From a checkpoint of a small image classifier.
Model: 32-pixel images, arch vit, norm layernorm, moe soft, num experts 8, patch size [4, 4], layers 8, width 256.
Training: 6500 steps, held-out accuracy 88%.
Data: trained on telescope images of galaxies (Galaxy Zoo DECaLS), 44167 training examples, 9.4 epochs.
Rows from expert 1 of block 5, named by matrix and row number. Rows with one number belong to one neuron. Each number is 128 + 32 x the weight over its row's rms, rounded and kept within 0 to 255. All counts start at 0. Numbers have three digits each. After the name is the row's rms in percent of the matrix's.
# up: expert up (model.blocks.5.mlp.up, 8x128x256), inputs 192-255
# down: expert down (model.blocks.5.mlp.down, 8x256x128, transposed), outputs 192-255
up.25 137:137165133162108160123146090142071131187126144130140142156129145178138094109142137212130149127133152090147186116151095169106138116162145103108152122116155146085199179110132125162178160157118178
down.25 122:119111153068151089128105097125147150081119106119145167113117126128148146182160126066165142137107142133113120080109187103144148161140126114154163155088109100149113076158089134129157136123140110
up.26 118:121119146129150135105107195114151166046133107067189086117189098180077114134161133141145135126049164133144155123135117078138128082067162125160108122072144106173126147105145121135083137166180117
down.26 106:105127062206123158100095120132103090147121147116076127137127175150162170140127098119082085092230084193082089151114121142131155093163170116097093145159098079138118127098136090130140127110102139
up.27 081:119127166145061110131158133141107176128134086141170102126157134080163166091157156120073116117069115160120119120122154144062083149151179137132145078130113139152198124112145083156171188071162100
down.27 073:093149026129138102137062156129159125107139123103123124180092152123059130078168100113112142146151101108074205150127093128153136093114096129123198124137111106160196110128103138051128138102141114
up.28 075:062119141120137110028135104165109109113150218125113125167132091173161110121172131138151143114162115139126170100130149084127098140116085142110101145187123099134160115138118077114093108121115121
down.28 072:164180140118178173130106130221098097161147102077096106117129149084140098155135105156162184128138090105123126176148140152107104148167098141149124156111094108114111119161137167128141099113111126
up.29 133:107128153108099153118155108137136166099151126142114114107105127188067156133189120123164108135120122163119151033140166095069113050114094108098130074115155138089173175126135068102114131136153138
down.29 150:118157101081149119076121134086138134125095120151057151115090125093132128117072132177127143120120195110112089152144103142090181169099122136162103138149147142113114130154104116122129135160126164
up.30 110:086062151127155130126135094149087108108154154136098050125186086152088157137180138206126121146122133163140101073040058142164154124129106111202113113116081077155149147115071171092103119087085109
down.30 100:141161153133154179141143130132087138063147102127112176120075135173202145171113106095099113160065219105144136164124081153172094164138157165126111103105147084106098127159108096114096131179220152
up.31 109:107077144152207159155132151171060146109094078094096140078132102073149051144086097152116133106121162112139144037121173108130128133143074143157144142072189099138123122139096160129128038117129068
down.31 114:209102128187163067094094155150168125079118134115113185079125124104086069107150054057157141097138141136171096188121159107102177179087098151149094120096127126086138139181096110219114132095203182
up.32 118:184097142088118150095115105137144170068132115130181145126104125127175107129054159101095087141113121115159109198109071183136113129080108147118073112097136116133152137105149134081135140141137101
down.32 112:162132106228116130155156183150127133172158094144105131179167107146110162127207199169147175137112106140147152092132164048094088131150122095135188135135096159163151089118119134175131137118116100
up.33 116:163151108126142087149134128130096082115131119155095164147129141124164110165137194109122179122176179175136138130150169137196124119116154134133145177103144148150120078060091143156075115132076126
down.33 121:144113140078095082146115175108101081130181160055107142103139083146103107081118107056138097098100131130153117114084126096168111122135138139068149133117140129157170173129169096206090128103133136
up.34 081:148136114121156170078152142117115080121177139111100168137182119118123105184184165139146142130203128169159151157142150168039097091157162113159062106174123134146176149135108178152098136097077144
down.34 090:141162140138105072113107161149135098158088173146129152168060112084127142144180120112125091116113120120091098162110146062161103155164110146145170157167167124148122170176162184167141106121121126
up.35 115:129070150181131152102098134132171162053117141082129126164104089081092188121176101113142187137119147151163115168129127155135133137081198115163164132094084147079090047137112190141185152153049097
down.35 113:158126127104150152095168095066136105123105072121133173164145134109151155169136137165124115188128110106121161099122108121068144137105104118082122144131160091123184242139172107201102126140149162
up.36 125:155177191140160143093131146146141098130163157154147153098079132132105105131139149160066090122118127073165112040130099059131118097120086110106064136096122134126182154098127108101133118057129104
down.36 113:181113125115085156133162152167118163098164155131124137132161085107156123095187130140102173132096179198108144157116123168101123135113135163212206134125152133149126111144107144131128146136126130
up.37 066:136160180167113148155103144095135129128115059168116135220188135095064118147078095098115099143154120141112129106100186141132170109078073095142112089065149084102152114129144125116112135110162135
down.37 077:115154160114151102178135127093124094111190141158144148130096183151126149208094147134133212066129186145123106156104140114146107078165147082136153127142144131110139085113091116095179139130104121
up.38 124:130156108131074120093185100124106123156171159122148083036075158078106086168106156079143069128147141175047140152133109148115109099117100117118107139139127096152110151093110110152181116170085138
down.38 128:132128119114091141089155117145111086113153147134137047131129178109171107162110117123190142102097076132145137188089167133110114170110143162176110157132095169158099129149131178157133070157126112
up.39 104:126189094108080158076171066194134110150139130161137192097095122095177117156132174138067127131129144105157160170121141115071119102113144143075131188142136139085083147133175157124192177144113126
down.39 095:168117120179152135164128155107110076144153167131131143136147140134133145029166141126101156111090086094165107103147104083063165099131126157126120114144109114145120115129132118107158082130088107
up.40 098:121079122133128115149134157169150086125144181134083066100147135074094086114067122144122123085029149186113110093168152158107116099150086107151105147172141092133065155080158110118133157126143179
down.40 100:179153130047103115157112082074131139119144108111096235167143135114123173129085115082128070157162133153102093191102168176108130130087167137060127159076164119115113092131134097123067114130113131
up.41 114:018135126128127149096149153143101101081140106094161106175105129084132122127128109099095137120071114118137165106070097173140068106110148130213145138119090091092139193080130090145115183190055092
down.41 116:233088118093091140072097143120177101185156127124106133141167061152110172120103156186134166098112173138133096185149149138111166132141087149117075107083108164131158109146148157153158117091145111
up.42 112:156115131120125115151150128128074124146187102125105141104118086117110121150081176130123109117119137101119181112173115133130093098147068122203129125114162116118133119167141099123064120067092116
down.42 103:115032153130129125076115171112159217136110118127124117101169168117104135112195132101126132105167073134133109125106163097164180090138175121051057148084136159108138101137146082109136137152167115
up.43 082:130142122107119119143150093166098127149102105090178109114128112080071126169087175148147165106097178158178168167149151097067151138137075105069217140149097158078165112153170092096164106134168142
down.43 080:127144114126142071152127080124104075125137129118122167198088129165069087052123110165147118156127125151142174096155140097179085176166121119156168142134155108127126093142128143122114078148141092
up.44 119:094155115110168186093151072119055178174092115119157153130097095164160112156130113148121106147116128114104175144145144129080085122159099118142129091147174147103149148104028215122121198097170168
down.44 114:138142168140157157169119125139154121090116118082139100168124171139122121107148116041124207094119111123149125110155074083157146121137136105113093123152105138147084083149127073162109093091073067
up.45 111:104125172131160132124080154130184142057128113093124083125120099132014157136079102110109164161129170108129095153139109169192154149105203145125141149099127139099101105170069098109189099176096081
down.45 109:175149173139139117146124109116155099159078120171121141114142117141177122116156131148108170172115137116112157124104162055136123141173045105083132153133127131131172186106101141145105119089132154
up.46 116:126131133119187096083083107155116146082127226136031187156131159069185163150120129164139134115161113125159131108113123156123184090122156133092154099174134188113061132116118134127192157156188141
down.46 115:070109144113132125146139131128147085066097109110139091092210096147096149084082128061093082101091117170059095095136153062128141153162134146147127100131177114121124115119112123098098145176084120
up.47 088:134186170152186118171162166079119161151118116133100114117098101152124088159113086034143110078145118169120123144145128108123090116131116168118112114128135098116111059112104137081144164107182116
down.47 093:145116033137101158129175120151089153112132128118093071085140117098180154134134083107125075116118084144129143160132112095124126149153183110189146143183117111149129105165182130136176120175023124
up.48 104:128088100046168168104181143135151138116100099134163210123177183147165103145108096145184163155135152132116165052117115067162151136101090125156096170116159123149141160164138143182120118086201117
down.48 100:095170150105124093168111177123089085165128173174146084139103103119059104100101110152112169119112190166094154151132124177124159120172156175074170119178194117143146084137196123099127173097147175
up.49 073:150150112166121118121134083124123094153065179178198101148102140178148144058156105102166112126123147108099140174110100185098158133113099112187150082130109041126108118112160130172161122153162104
down.49 074:176101089093085091153095115132094139103103127153123094104183199115109135148176156108136116103183123071134100122133163167122132163080093108123180128170150113143096144140133162130137134075080146
up.50 110:110103138116156093133191138149084107105188153147170115161147159161168134181167143136102095133142148171083102135124094164162079134116126138156136102111187143159123109147097159080147166078083104
down.50 115:127185123114119103101117135125098125119143176123074133171094146137102097118154102095113162109135130149105139160144128147121153140150107149124041147132087066159109144118105148109083060133090118
up.51 108:127145158198101146117108123132119152194110150116163174120117167152184108137115095090124129170080121094114151100128088154139103090160111082124158197131110117093127138107063162070192131115126157
down.51 100:181174100120150087085140121138077128087155075151145153135178164127110156093114148000155099082137166174097127057118082104147116131147102146117111118133097115212164147091153067127092164150132166
up.52 075:140111139168113177135099091163139112127113167050103152161133102113130124111194132087130153093107088126163140159104173154131193138110128143166140152118118144094140078171121131142086128113135142
down.52 080:138142125123160120132153105111168175161144162137041197113170141137091099121150128112154153104128081119131142163161130127141155134138130095116130134168078133095058078108122140074141157099083129
up.53 076:174122191109114122162070095096175096083078135100086053108156114182107164119100129106110118127111100127152144137113129135079154134143157099137133131144075077104170107123187089146095151116131133
down.53 077:175111188167141101112160098162080127156081166154111164123098113111125129113155101085073083095153098080108136189130133086071142126115109135094160093153093139167043129111089151097105134129084142
up.54 105:137138101193116112160125119124081135148102127139138111151175139135174077156065112178133133154135056154182115050123111209148146144155086131064165143133161152116120144146110114140138122105134082
down.54 098:141142140112136087139152121112181137026110128129140088091165135092135139255117129048158058121108197136103113182133123095124135112103147140174097162102130145117106122132087141135089153154178094
up.55 096:067152136124116124184148110151141130151087101147136120174096088114087136122072102120107142142103092139161105093087086107106119189126148127127121079125082143128142152182164204150209174116201096
down.55 100:110082187084150136126100174134160115073192121121149151106126152113107154124125129167155146088096118171061121132104126094094112153142136125054095132079121129149147161139101061067046129117166145
up.56 076:095124104212151157101092128127116100158111135094144076089114130052124105058148106090139111122117119089127136104157168120135117136068119082095055098140051047129130128119142160181187135099151137
down.56 084:134122072123114149094105129164080109184129137113088144079117150158140101050158128155152112116126107105099110097124152149130102099083137140055117174132084118175139126116095131105100170114057162
up.57 126:139107171139144092154148136150083105187118145165118152150133183091176123122145154069167136135100128118110147134086104212104125183124102153174167145096199214157135145142141089117120154125084153
down.57 124:155113097106156141137039149124173101105146166121136126116156186128104116152167117161126178138130137056132100134113147097125076136119187109045088107167045074063152144106113164081122110140083154
up.58 112:150098120094069109169164116118075082140100133135143089134138186099180100114116165130172066163097202123129136121143165070172158179155161160148147161124126134140159170135064098084169136174077097
down.58 107:095078163102140132114106126084116087112108112116131131177080161132124175183149083139064165176066138128123113174064137123067115112120112129138150081090077144068113085122151129112015091149165121
up.59 081:170124109139147061078090147111123135135118144114135125077146084147115158107155106141146156118146138135125146056122123131095145123127091146144113147046124161091168115160130141175122130098103126
down.59 088:214108154232072071141152149107150113159119125113097101089143079111126112122132107096110086133156145141143141154141101132143132104121095141095155109104094127148149115159138098175104126137194135
up.60 069:142107216087159166104182085105137110139113113151150153135127119086112147124088136187154099061159141114094138095128073165172146107161116092153162085165077121149112083150129115231185142108165116
down.60 078:171111193106161187143182151135122107193099150106140146124144137061090107139171147137146111034160115089126152128091117143162111125133134116102119114210073143137169120126062161190091044102100091
up.61 125:051132087117079135123104132225126121156145135144133149180105159136081093152147126156167135168135145178117070095114094088129101175077100108093118128124118113185093154179163113206096120073203146
down.61 123:205119103101141117139080089077064160157089152126170153097121096135124115155077131110122143102154123083071179138146138189066173143101143137108175146219134148094106167118134170086126110144125104
up.62 126:149102108094102182157059141198128165107148145091090164150126090099079128120089126125186093137126132135137120125145149135139081157102148144141087137094148148104049109126124085106137162146094142
down.62 124:175130122079138103066162106108175143137126081183140144127119114205131123172125129119133167144130169131156144159147105117086188185141090146183183139179141161173154105098137145125091117153094126
up.63 130:135101133153154092154107121126145152120071146141075132185154072152127103140142103197106125091094142138136152155129097117062152141147157166116140179133127147131152160153095145113191169097156081
down.63 119:128125191052123069123132143134165177111161110154160126068078174140102162101120103089119129170131102138113130081106127105166106102116142093153128101159125114189150136119091072144106101130148173
up.64 082:151161198136187118130143175097130107168105154130141152168144089117152108179142117187090092157183128112144113133086154121123153132151164146182129131173125154116070129118153117130121159138134158
down.64 082:181129108113118089149133099118131032079115209105149129104117139139083158117129116175123087138157168100146121139114141160138142199162206135112120129162133123168152111155160103102109086136159111
up.65 089:104148087105133125105142188128103111169091131141117105115151121066100097169163106168133126164126132113138097137114120132124156143147098176178126089136123124155172097104125115112118103110140084
down.65 100:113148103139151040128127116108150133110083162117120091072113093143167157079099062057150146130177137081122171151173089135125164111195094160115093116077165102114109146129079173159131157122117131
up.66 139:121100182144156076114182107108101102140174121112117109098126111126136090127109124082132081125181123176068137172131181163149134160065112135088145183069100157109111072108074094139095143137126145
down.66 148:120127118096082136095128142097127155118166131121130080126125144143129113100108132125146122077120118139137132130090129173096123137126215119085074119145145116157101169129165120173092081124112133
up.67 105:152089147081076117105159154063186131122104073116161064080154158163064169095194142082077151075105161142187122143144123123179182110116152152122130140172133172145113173107072149099160067150126163
down.67 103:095101073122172111112130186185181117175115118183118131167154136116150143129142121160112100157103162131124078085115139230106151161121116115113089133090120088096093146095138146052072155118119061
up.68 106:142128105142143089119116204136160110089132078126150151067154118088137133154156151118126139153082133124134124141120101175098173135141182131149105148141099196094117067123096100173111126119206133
down.68 093:174125103117145121120116105074123148081141178112090102121107090112135132097184130061097066099100157117086100143100154144149135115129098110074184124152174102144141181078113168117107118105112125
up.69 080:131093174103150087143074115119202140122068080115136145130093158155102178170136163166112150159137091143137172139156105102170103082158149117122122158171045098063143146121143124084136129145132151
down.69 083:106090113100149090128154103104165127098178083100166142167124078101112159132124106098077246182153113102175146148127141078161133192107178142139104117181121108128087145172157150175166086115130156
up.70 069:143055148116129117134158058132147125139106100193131109136085177105175097080157156102112099124122153148103188127125131128099144111124131091164112101051079085151194138072209042195104186139108115
down.70 073:130131154167119074150108081122116153123093164089093189114078124127113148144185112100138134117112195055164119152121152098157150147112148111156065116142156095080134137141107111132131103102073161
up.71 109:127040081131177129158107180153158151075120123116148121143106173139132122127111098143168145091105097104171082145145101117092142107107171116128110121115074172139098157137152164134098147157159150
down.71 104:135154088111106119155138135136170120124155182164118114171139091121102159141129118046143094126132146102095137181149132116110150151105184115078163101169170089139167088137152113141108060102156126
up.72 075:126133174158035119099115159116130148186116135116172094127102111139138149132149131113159086108157075081118154078130101125165142088082175140185112148100097166055106151087168070165095151164107138
down.72 085:088152075157101083156136139117150147113115168140103111052161149122098112062195092101130171127131165111152177147126129131188147127098179136137134153099102097120162177119176120187082068197186146
up.73 104:133116098112099118160111111159164122098111088131128109149156127080093149173083175121130165134146116224078121097166187138162179136097093164105139127096167077120195158135135135112130107166111149
down.73 105:109148127152132089120142150125132123139099121124122197076175085105162104147058147112151219169137072141151148133115132184082137087118088097129114151042168066092137118095134066125131125173203101
up.74 085:167155169144141130053153127117147178199124166110127089106082142144099075118111152139168047124158051105154150115103118084109126129139141144148173169127116093166136076136122143145147119181153159
down.74 084:121149000118103105138098112133077120124147103111104144120070166115135084103140102139130152106165125138136169148097140121055150153140107155136111132155136055154157169112109176147127135126134163
up.75 077:157138120151122136094201166107089163156162091052206110145107109129115074199113193119093174158108116077124111128115131112214065180170090104104103138114176067104100173048160132123178066135122120
down.75 085:098118108091226100176096132151099098118156176110184161140144150096087076119116092094118098039161148109126163094098169145145103140129157114133124139118148130121139121128147160161143103109136120
up.76 087:184126126107149137125103157119178146061127176136073160122085081099166113093081114098176160176094144145153103154109152118083169065104112141156109168084149126097066147148184134072152154153045098
down.76 100:135120173070134168109112125143120103103032031153151122120173122173182199137195130095130097086140152187130101099097120036136109161132126141119092121072110114165102131144180108145127101104180109
up.77 091:153063110166151135150153141076124203162116074138130127094070092083131128072136116116134134134140149115098153114143107143071104129145145140113187174018145119109159105119180088114107108108090113
down.77 098:092137125194158091136180060118036059164103143157066077155178138097133113147097136207156136136159093128141101097137106143191086121139110128155132155104165112134145125134148133105098127158123069
up.78 120:160052161173124130139090160129170103101141166142115114140063093199149170126094176097108122169114088213131115149117186141181142122106106137105127106076164130127147119110189098161080158204090123
down.78 120:159137100153110140079132125144126080090113105111112157056173146141136189151166108191133056108127142078134179147125100111135086109092078081136070135127068124117145154099114096076160151093090084
up.79 102:138118111098064080131134185154115086128148038169074116144107129098113158132210130138120135176131152100077138117078181107097131110097146095116148128090142144140154168148105133147125097090145117
down.79 100:112155127148133135113126125173115177178116203158189087109166100088203082140076143092136168124114085159164147152128125102150115127141101147106118136135101148108141171124139150120144111135145140
up.80 076:112102083135168141087098107171118169162112136081113172091076115106150167160095153108194117143120144148096144089086146156115098160109108136077107097157127079157207183066123052186058141171130103
down.80 097:175175152155153130156141097119129129086196159115159116096192145110128129067186151085117173134110109160131122150131172121070108157151110129148135133139124098185099116143073148148186134142166121
up.81 108:184129115097146115137155194196154078109109156048144149208133059066091186142105140077108093113126134142114122114169099119055142178070108111180102112115167132075067114135131113153139131147068141
down.81 111:102158192127123150106142113106130177178118114103147113139113194125082106082100128086131159125146125123143148196112164207164096137169088118030101129107135130110129152081196141117111116078162137
up.82 119:129155138082190130151154111139136105191129131137160109095108112163143155211091117154121114116088174128112127167124114115113092111108144147161176094091213148117119146164089121110119098109161228
down.82 107:127057096138152128111134149137125213070144092098144155140154191121061098061146161118127136128145083144154163073173110133123149159123087132049111130124131126112089166102128150182168128173110088
up.83 077:119142151100183089154127160143100086117108146135140124151121158148105144108152114123159173192097192094136144121089110121196150066125122155155152170047150082134121139154096110169138097092179176
down.83 081:164116140151158141156074057118132094097103102157137110116095150131059121167147133207164189134184152127106092142146092151134154115184099164212167056138157138125131127107138165051117085151139129
up.84 095:188092145151112077134156130168144129138112222154079127084154100137139099136078124135184144128108145140151110118142127117184130131139122111166146181122102109145130130136163138041097047128195115
down.84 102:163098128180146145173128149168120133099101203157121112099145112064166095148156121162144196058149114128130117165106132129158157137137121157056124171147138118064088102155135107199190120156103111
up.85 091:146133121151114192132104128086151076130073126062146162114205042129081084177139088118099149122109131107175107149122097172142173157139077166176104113129173124137099120108186074137139180129124102
down.85 095:156146105107149114076110127093136173174117130118150123114177158160001150129123123147088069139118168128181174089121126095072135116156120130102096179100110087112078115141142125146097133082182140
up.86 086:105083117140096103087089145099153103124093117114172105115163076121171138159096139093087054146192080146152134104194143167097123093089091136116115147188094106102171146174183179135144094115116127
down.86 094:164137137113134139123100128157109168126110149123063146063148122086112137150194092103158068146131108120138112099128110103078129106108077195110141117160155191117114188154072150153128086059165106
up.87 077:143115144147089124107135128086100115144155126118131101086122161146157121070083152142109124132083084162079109108133153131135145225122102120149113168126129083160102124099131118150117210091106128
down.87 086:165140099111152133118146140129166108143143123149163221130125166122130127116136166119133100107105155109137120103119161147095159158090095099159108141165172151173172163160126174097116139150175148
up.88 092:123127140140207102132095095072062159116112131145159099153146168133179179121108169097102142108116095095122167168162110130113144135171149202133096131142109137126096152091116090153054166087151084
down.88 094:164155138089162147132123152115144118121116162133111132142144109132086119145159157049119077133143107161094135196114154139110152109102122116124109124160151157143182197119118194169136129130133153
up.89 083:113151197128153126107185097165068087140105155104158158134076169122113097167131095183114101130096119090172142164115120080151137139108094158070143127118122170144156125115154125147170116126144184
down.89 083:079127074140109155139122147145157154132140043137144130120135115144116115164086173090143130127102118085125130142120159152120082200075105118235137108109161140123107186085159177146147095133166069
up.90 120:150125147146115139100134160122135153105128071136155204067139044174122124114167117099109161105113108115108090178136107207127144186119134144136120121143129135143113128134140131131143105084128109
down.90 119:103136064116122065089166116136112114156112112163087132181166139086085112104089158178111029098119120134131132105124120081098131103129097091124167103115077089113077128159077131104130098175151122
up.91 092:091135100115103151109124127108121139178095177154145073125151138064143135081162135181114147182088143077158138122135085098128127127120055136132167126126083139158140127100131144090097110113135121
down.91 097:115127168142175126143096118143119134126135141099092114139147137103153146213103086138083150105153148157088104101148179157142165127139167145150119137159143081159203103121111131144088114115126135
up.92 098:131112150125118185164119138137173073176133140091136130059207169128108190146071095131145141116193135149106117151093124085107170181191080119106084135148075119096123126122198098188115179145054058
down.92 102:176160030115158180090142065137125110132107129128148138137179157113150098087137149085155079143122161148136087163098162136099133155102161128155143117128147166137127146190087144140107092090164144
up.93 106:146146110162142092126177133098140081098127137161121057152097097137159167144158086048115110176073223144110061145149147117078139146154068127160045096124147165173144105181123212158141155174108098
down.93 101:084110112113126163164139094127135200211127136100093160149091112084152074124089162152195128156163167100106246136114140117188074141136117123080172157138133174096169164102129078110095117125173100
up.94 086:112060088173088154117092082087063170085133092136123079175181129135124096127106067163126076104077111101124159149122130146098206215172096168117129126144130115120125144188106125171138164136103127
down.94 090:139099178113129127176125111132204159149166049139191053155089096087132137224193114123106180144140110137148136164120142163143125141141108112137098101143138121098109124116102107108106125131130143
up.95 100:196117140137137092124123128153110016138150101085137136109185084119110077141036108073080177134195139104127150123093141118136153181107137101080184124120119167141152070167168170115179111142117135
down.95 100:120143140096116178166117093104131104157138144145180135097127108126124219106178125092143106125141099106132105132138108122189111103161075159133081136131143094196098135154155170155125126084106137
up.96 076:110150150151122114140117115186101146115118132127106107106177139183095086081098172127102127157143120106179087158131132147181082166111137148084127098123111132145105130083094124136084119124112112
down.96 074:157149082091141104150106073094093106050108142166144165159128112158121073066097124158119201119207188122137146147110154151140126140141109107158097136099151119155140205108115189094169146143092154
up.97 108:145152162145228135178109131136107098149161163081163142107147123119096115107199142179152134087085052099135133144056119109161101125151116158143093123113119098173098104106152163103174108095100124
down.97 110:182159124143122108118120127178129160135127117112102130128073094052145085107079101066094086110127123112132102173130131160107188132121081128129123106104139183076131138153143112172144112114116114
up.98 091:092148141140142124121132083104089127173091119107094066107120169164127116095174094156158122101171080118157150144135078103128133121133129115105047134188155151093132099113094105122142123103085110
down.98 085:105101069102172109115112109113111137167121155146076148128179173143098083096154134116117109159099167110121121161106136131180106125177119145123137144150152123123102124048162118097070071147079187
up.99 079:111143082155105132150118076126162093138141121155086255119060085204139183136146136084141209131142071138135153169104096114132156126167208124123127089127143151135140025100119129106144117149178139
down.99 075:138216113149124187142115086151098159094154132085098194129108131137141120078199128100142189165112160087123123144122111215131136140179138140201127130113149232125163154119112193157169170089127167
up.100 077:099120153163165125174083158080141118083097177077158113173148128092089167162141137125110113131097150105152111141185132169116129185107174151154159152145125128106138090148077104166160112148066066
down.100 078:105130161118133070135109142106140114126117190095145063161089163152114140058085118112146105167157144113101175154136181183117123096130153153131156119097185146126137091100141131211182118186074175
up.101 082:181116145142146098097117099099146155164112164121107136125120148115185084062125091171111099148170148085125127149049161104141149108137105105122071146101109139121099098139131142110179105129111156
down.101 086:143109122089100159155125121126107102066110096123119104115172113140109124085094165190085138203125129102179107059115113134134081095072076136165114130165175163049095133099148133150163144188158118
up.102 107:159207177104137144113140099113079118078107181102136125141097105160090102128085124127152157181156137052164139160107122139174085177155144139092155128125154166135133195112165114106174116149134138
down.102 102:148122121139070120100097131099120126178088099162156172173140070136131124059127066170155170081103109144103126132181103084080076140157087141100100119121174066107080085097118165145102106055143147
up.103 116:124083125072132164110165172141151151218115073121116138134134211113128140100150167084106120183126082127125136091154086119180117108088135111122097128148101149117113176072115196133124134123202114
down.103 109:093154085171176141128141149156143043074150146113163109145076064107111105151145092126104149149130102107118131155131094151090140151082122157222103099031139060151126154132147146079162100125056093
up.104 095:100115182165215084179136156120144046162117105109109072161181165181206141123139110127164082144077100134089025113151135164163099115135140136118133117141138161106114112137108181094173149148140095
down.104 104:133114177121119144165095126066102142086135109074100147133051100144052154130190158120093095174143155130155112159148117118093074104157191169156114127105105151083129106113056224087138119105082106
up.105 090:141082127163136084135155138122158132132104113123153179126101128118164157149145161084068105086149104193187082190091103134196105108184104162149137124131163133128122088127168123139113142103095066
down.105 095:121105164117156117128143082111122106074126136107129165136147111138103140123139099098094224068180191133124173133108191170140086134150135142191135137124103118129104094175107068119130101076165099
up.106 083:183122161150131189121127083115145174094116178096137139144098092152075119132106132125099097087141121132109109124079120108098142099147073082155146106120213136136105095143120108086113117115116112
down.106 095:103129162159141087059167112084138153179121137153112143138132101102101170150148136225160134142145139146124109204111155080077127131102142163164138136059124162097110107137119112108042059138137143
up.107 105:170084140092096105057075103137160066134087108138188149165110111128094137126068132044091056127094123082139115127119157085139122120105125094136166119133093100104087126171129190141116132133106156
down.107 108:130135104132139152154190116116111181163176106153141157125140123149128094104115120153081136138118106144109135087167136103120109198176098134163168137148131169129162096139035141145124153122119116
up.108 106:173131130155100137123138101095144042178131152156177091186209113085110107106160153113129121125106127106095127154157112200123155109119159113196111118123159188114060098158112134073113116145107164
down.108 103:075100120108090108124114129143105161082148143199095149122149118152088128105101095083174116147131111144202086080120130142072148091138152120009073122092109140146134125115117110094127113134125117
up.109 082:174128136185088175186093103135070146164122142117109154127119171096116151146140130173114089165089181158095110074134128111145076129124103186165071115093153117160107117126214106131165083126123122
down.109 083:121120126123105112132092125109127152126117132130180121156173089121163180106101128164133170128104119152126136124159070154141088107081160113098142156135144124154073160144179160133097126132083099
up.110 099:101157139184213102127078113196111115058107107098120148150134051078146129131164117083104150119077129131130130144133114164130180067132136135136159120108111167214128136078145114131111121175121149
down.110 100:075129137129139153170110088131163148107117120122118135127074161175051143144090117175156100102161139136138136084117098175154070078111120137049125096149125124163069113167141107141063147115121085
up.111 085:060131100138147117117165089127111121093140133104150115099105096147122133114128141076101058116091108093168115173094129104118153135103161133107184121060103112136158085144081120102117102182060158
down.111 090:188090131116156076106084117116186091185114095137120135125126202131081122146168126092118200150115072145129157101133125118134123166222116106120107111136135165134083142080155152145127118152139130
up.112 123:091162163069164089110101127095148099173135106142116145133149104180151133096171113112139088099076097111104115143109111174155098091152130102152121119103106101103188142093079087080147151136119170
down.112 120:149110086147104131159159144070171142136131102119125141161094120200127158084116145104125136116127083149148106062145138189082100183115129129163090124093137148134113097175132133150126134111126140
up.113 075:176140167110144134098171110132068101109169191137121134097157062165121121177057168136160107111086095100117084124140115137104139180157117166175047157138147046105132125159110145125134155169125161
down.113 078:107145137133176155135093123160096170062171207125125110165101164079090117131162133117102082080174132135127117148141106092170087140143159111155176081121100102169120160122101131205102167120106118
up.114 096:170191143173110137196136133183139160111149104103139169163100097112125143065076058183119080078081092112095132177167132138185116116138227142160103112071099110154088155115126115072164105119184147
down.114 096:102141076127083103122135092158128143133120123138163143151139116160171157120143140122149085105093158171141083089126087162199140125183136138138152118101128127099046118139149043101137134102108106
up.115 088:110123147076088068153114132156117092122137147197183107183127097127144156144150096172169111100173178102098119157103095099120128110137121129128114110121099108084137121154109135109107085121163121
down.115 099:157110097182130153116109119147140124155145054109141085155076067134105139211147148089150096132148055133140129148121171130206135198113114152177204135104154110073120156126136151086153104095191135
up.116 089:152168131140175085132144149153153179143029143102085095087076130107091082154161106158174183149120195161117141077065187134147146095104112126141128152063159119067122119135163134152073184125098161
down.116 100:146091108161088148132105152107144151109171118139112159104147194128126106169152124163146066085109154155099112141129113172202144097152108204119164127096113149107115055133162142094117133134110113
up.117 121:137046130165142113168123185112098142100105147175145089213195104082107102138170110123159158113103086122155140091120124105139182135106161178187151140113169165119087137147095117169140153128170097
down.117 111:114142130100147109128106137130050088110093158141120142106104098203162134119152090085110141163149107142158098192142125108158126124132157120059071081119148076146159129132154083115191148132118125
up.118 113:121129157137190164141159093110094139114144110134115117124140131129154155158161108152149152112085122138144140131111085168083129130123077142082164092119128153150102160132095157089105137152082081
down.118 102:081149164124101162122127183160114096085165158110116139149100154132120117097102174151125099163138206118117162143162172088192138097147168105129097154137102159141125160140092076093064074129151107
up.119 079:157123114184087177100143115142051136142093119144084096119128149114178142064143109171112080108118167103124139164140147150188144140111130146126114151147219160061109145151108141068141072090136113
down.119 085:098136084122091103137083158079142088140123123161094070115134132083183100110125118208077099100099068124159115089062156151128127139128126138133140152175165067096157114105130144080136119128137131
up.120 086:131129155194131164095108193118112145108111116178131155160173158125107152147081108086146096103115098117172110116106122144104119176130132163106151091144150180089133057163162063107128163125046141
down.120 086:130149129099153124097122113141080143153134142133178166144130172105062100077091105130114141016136108156115131125144096156129138155136092194096084130098112146148153140155222094094116165137214152
up.121 072:166171092124145116138118093109135127142148133104157131180103134161126085116145102122172105049117139138051179159171186175180098071150097106111201139162085109161208095133133122161097148159085154
down.121 078:095122183078101074139123096178147064109114180158081087152155150144186084144163149085099123093097103120141070111117139155135133161118155127085071121137175088133191122146154173152126179122118124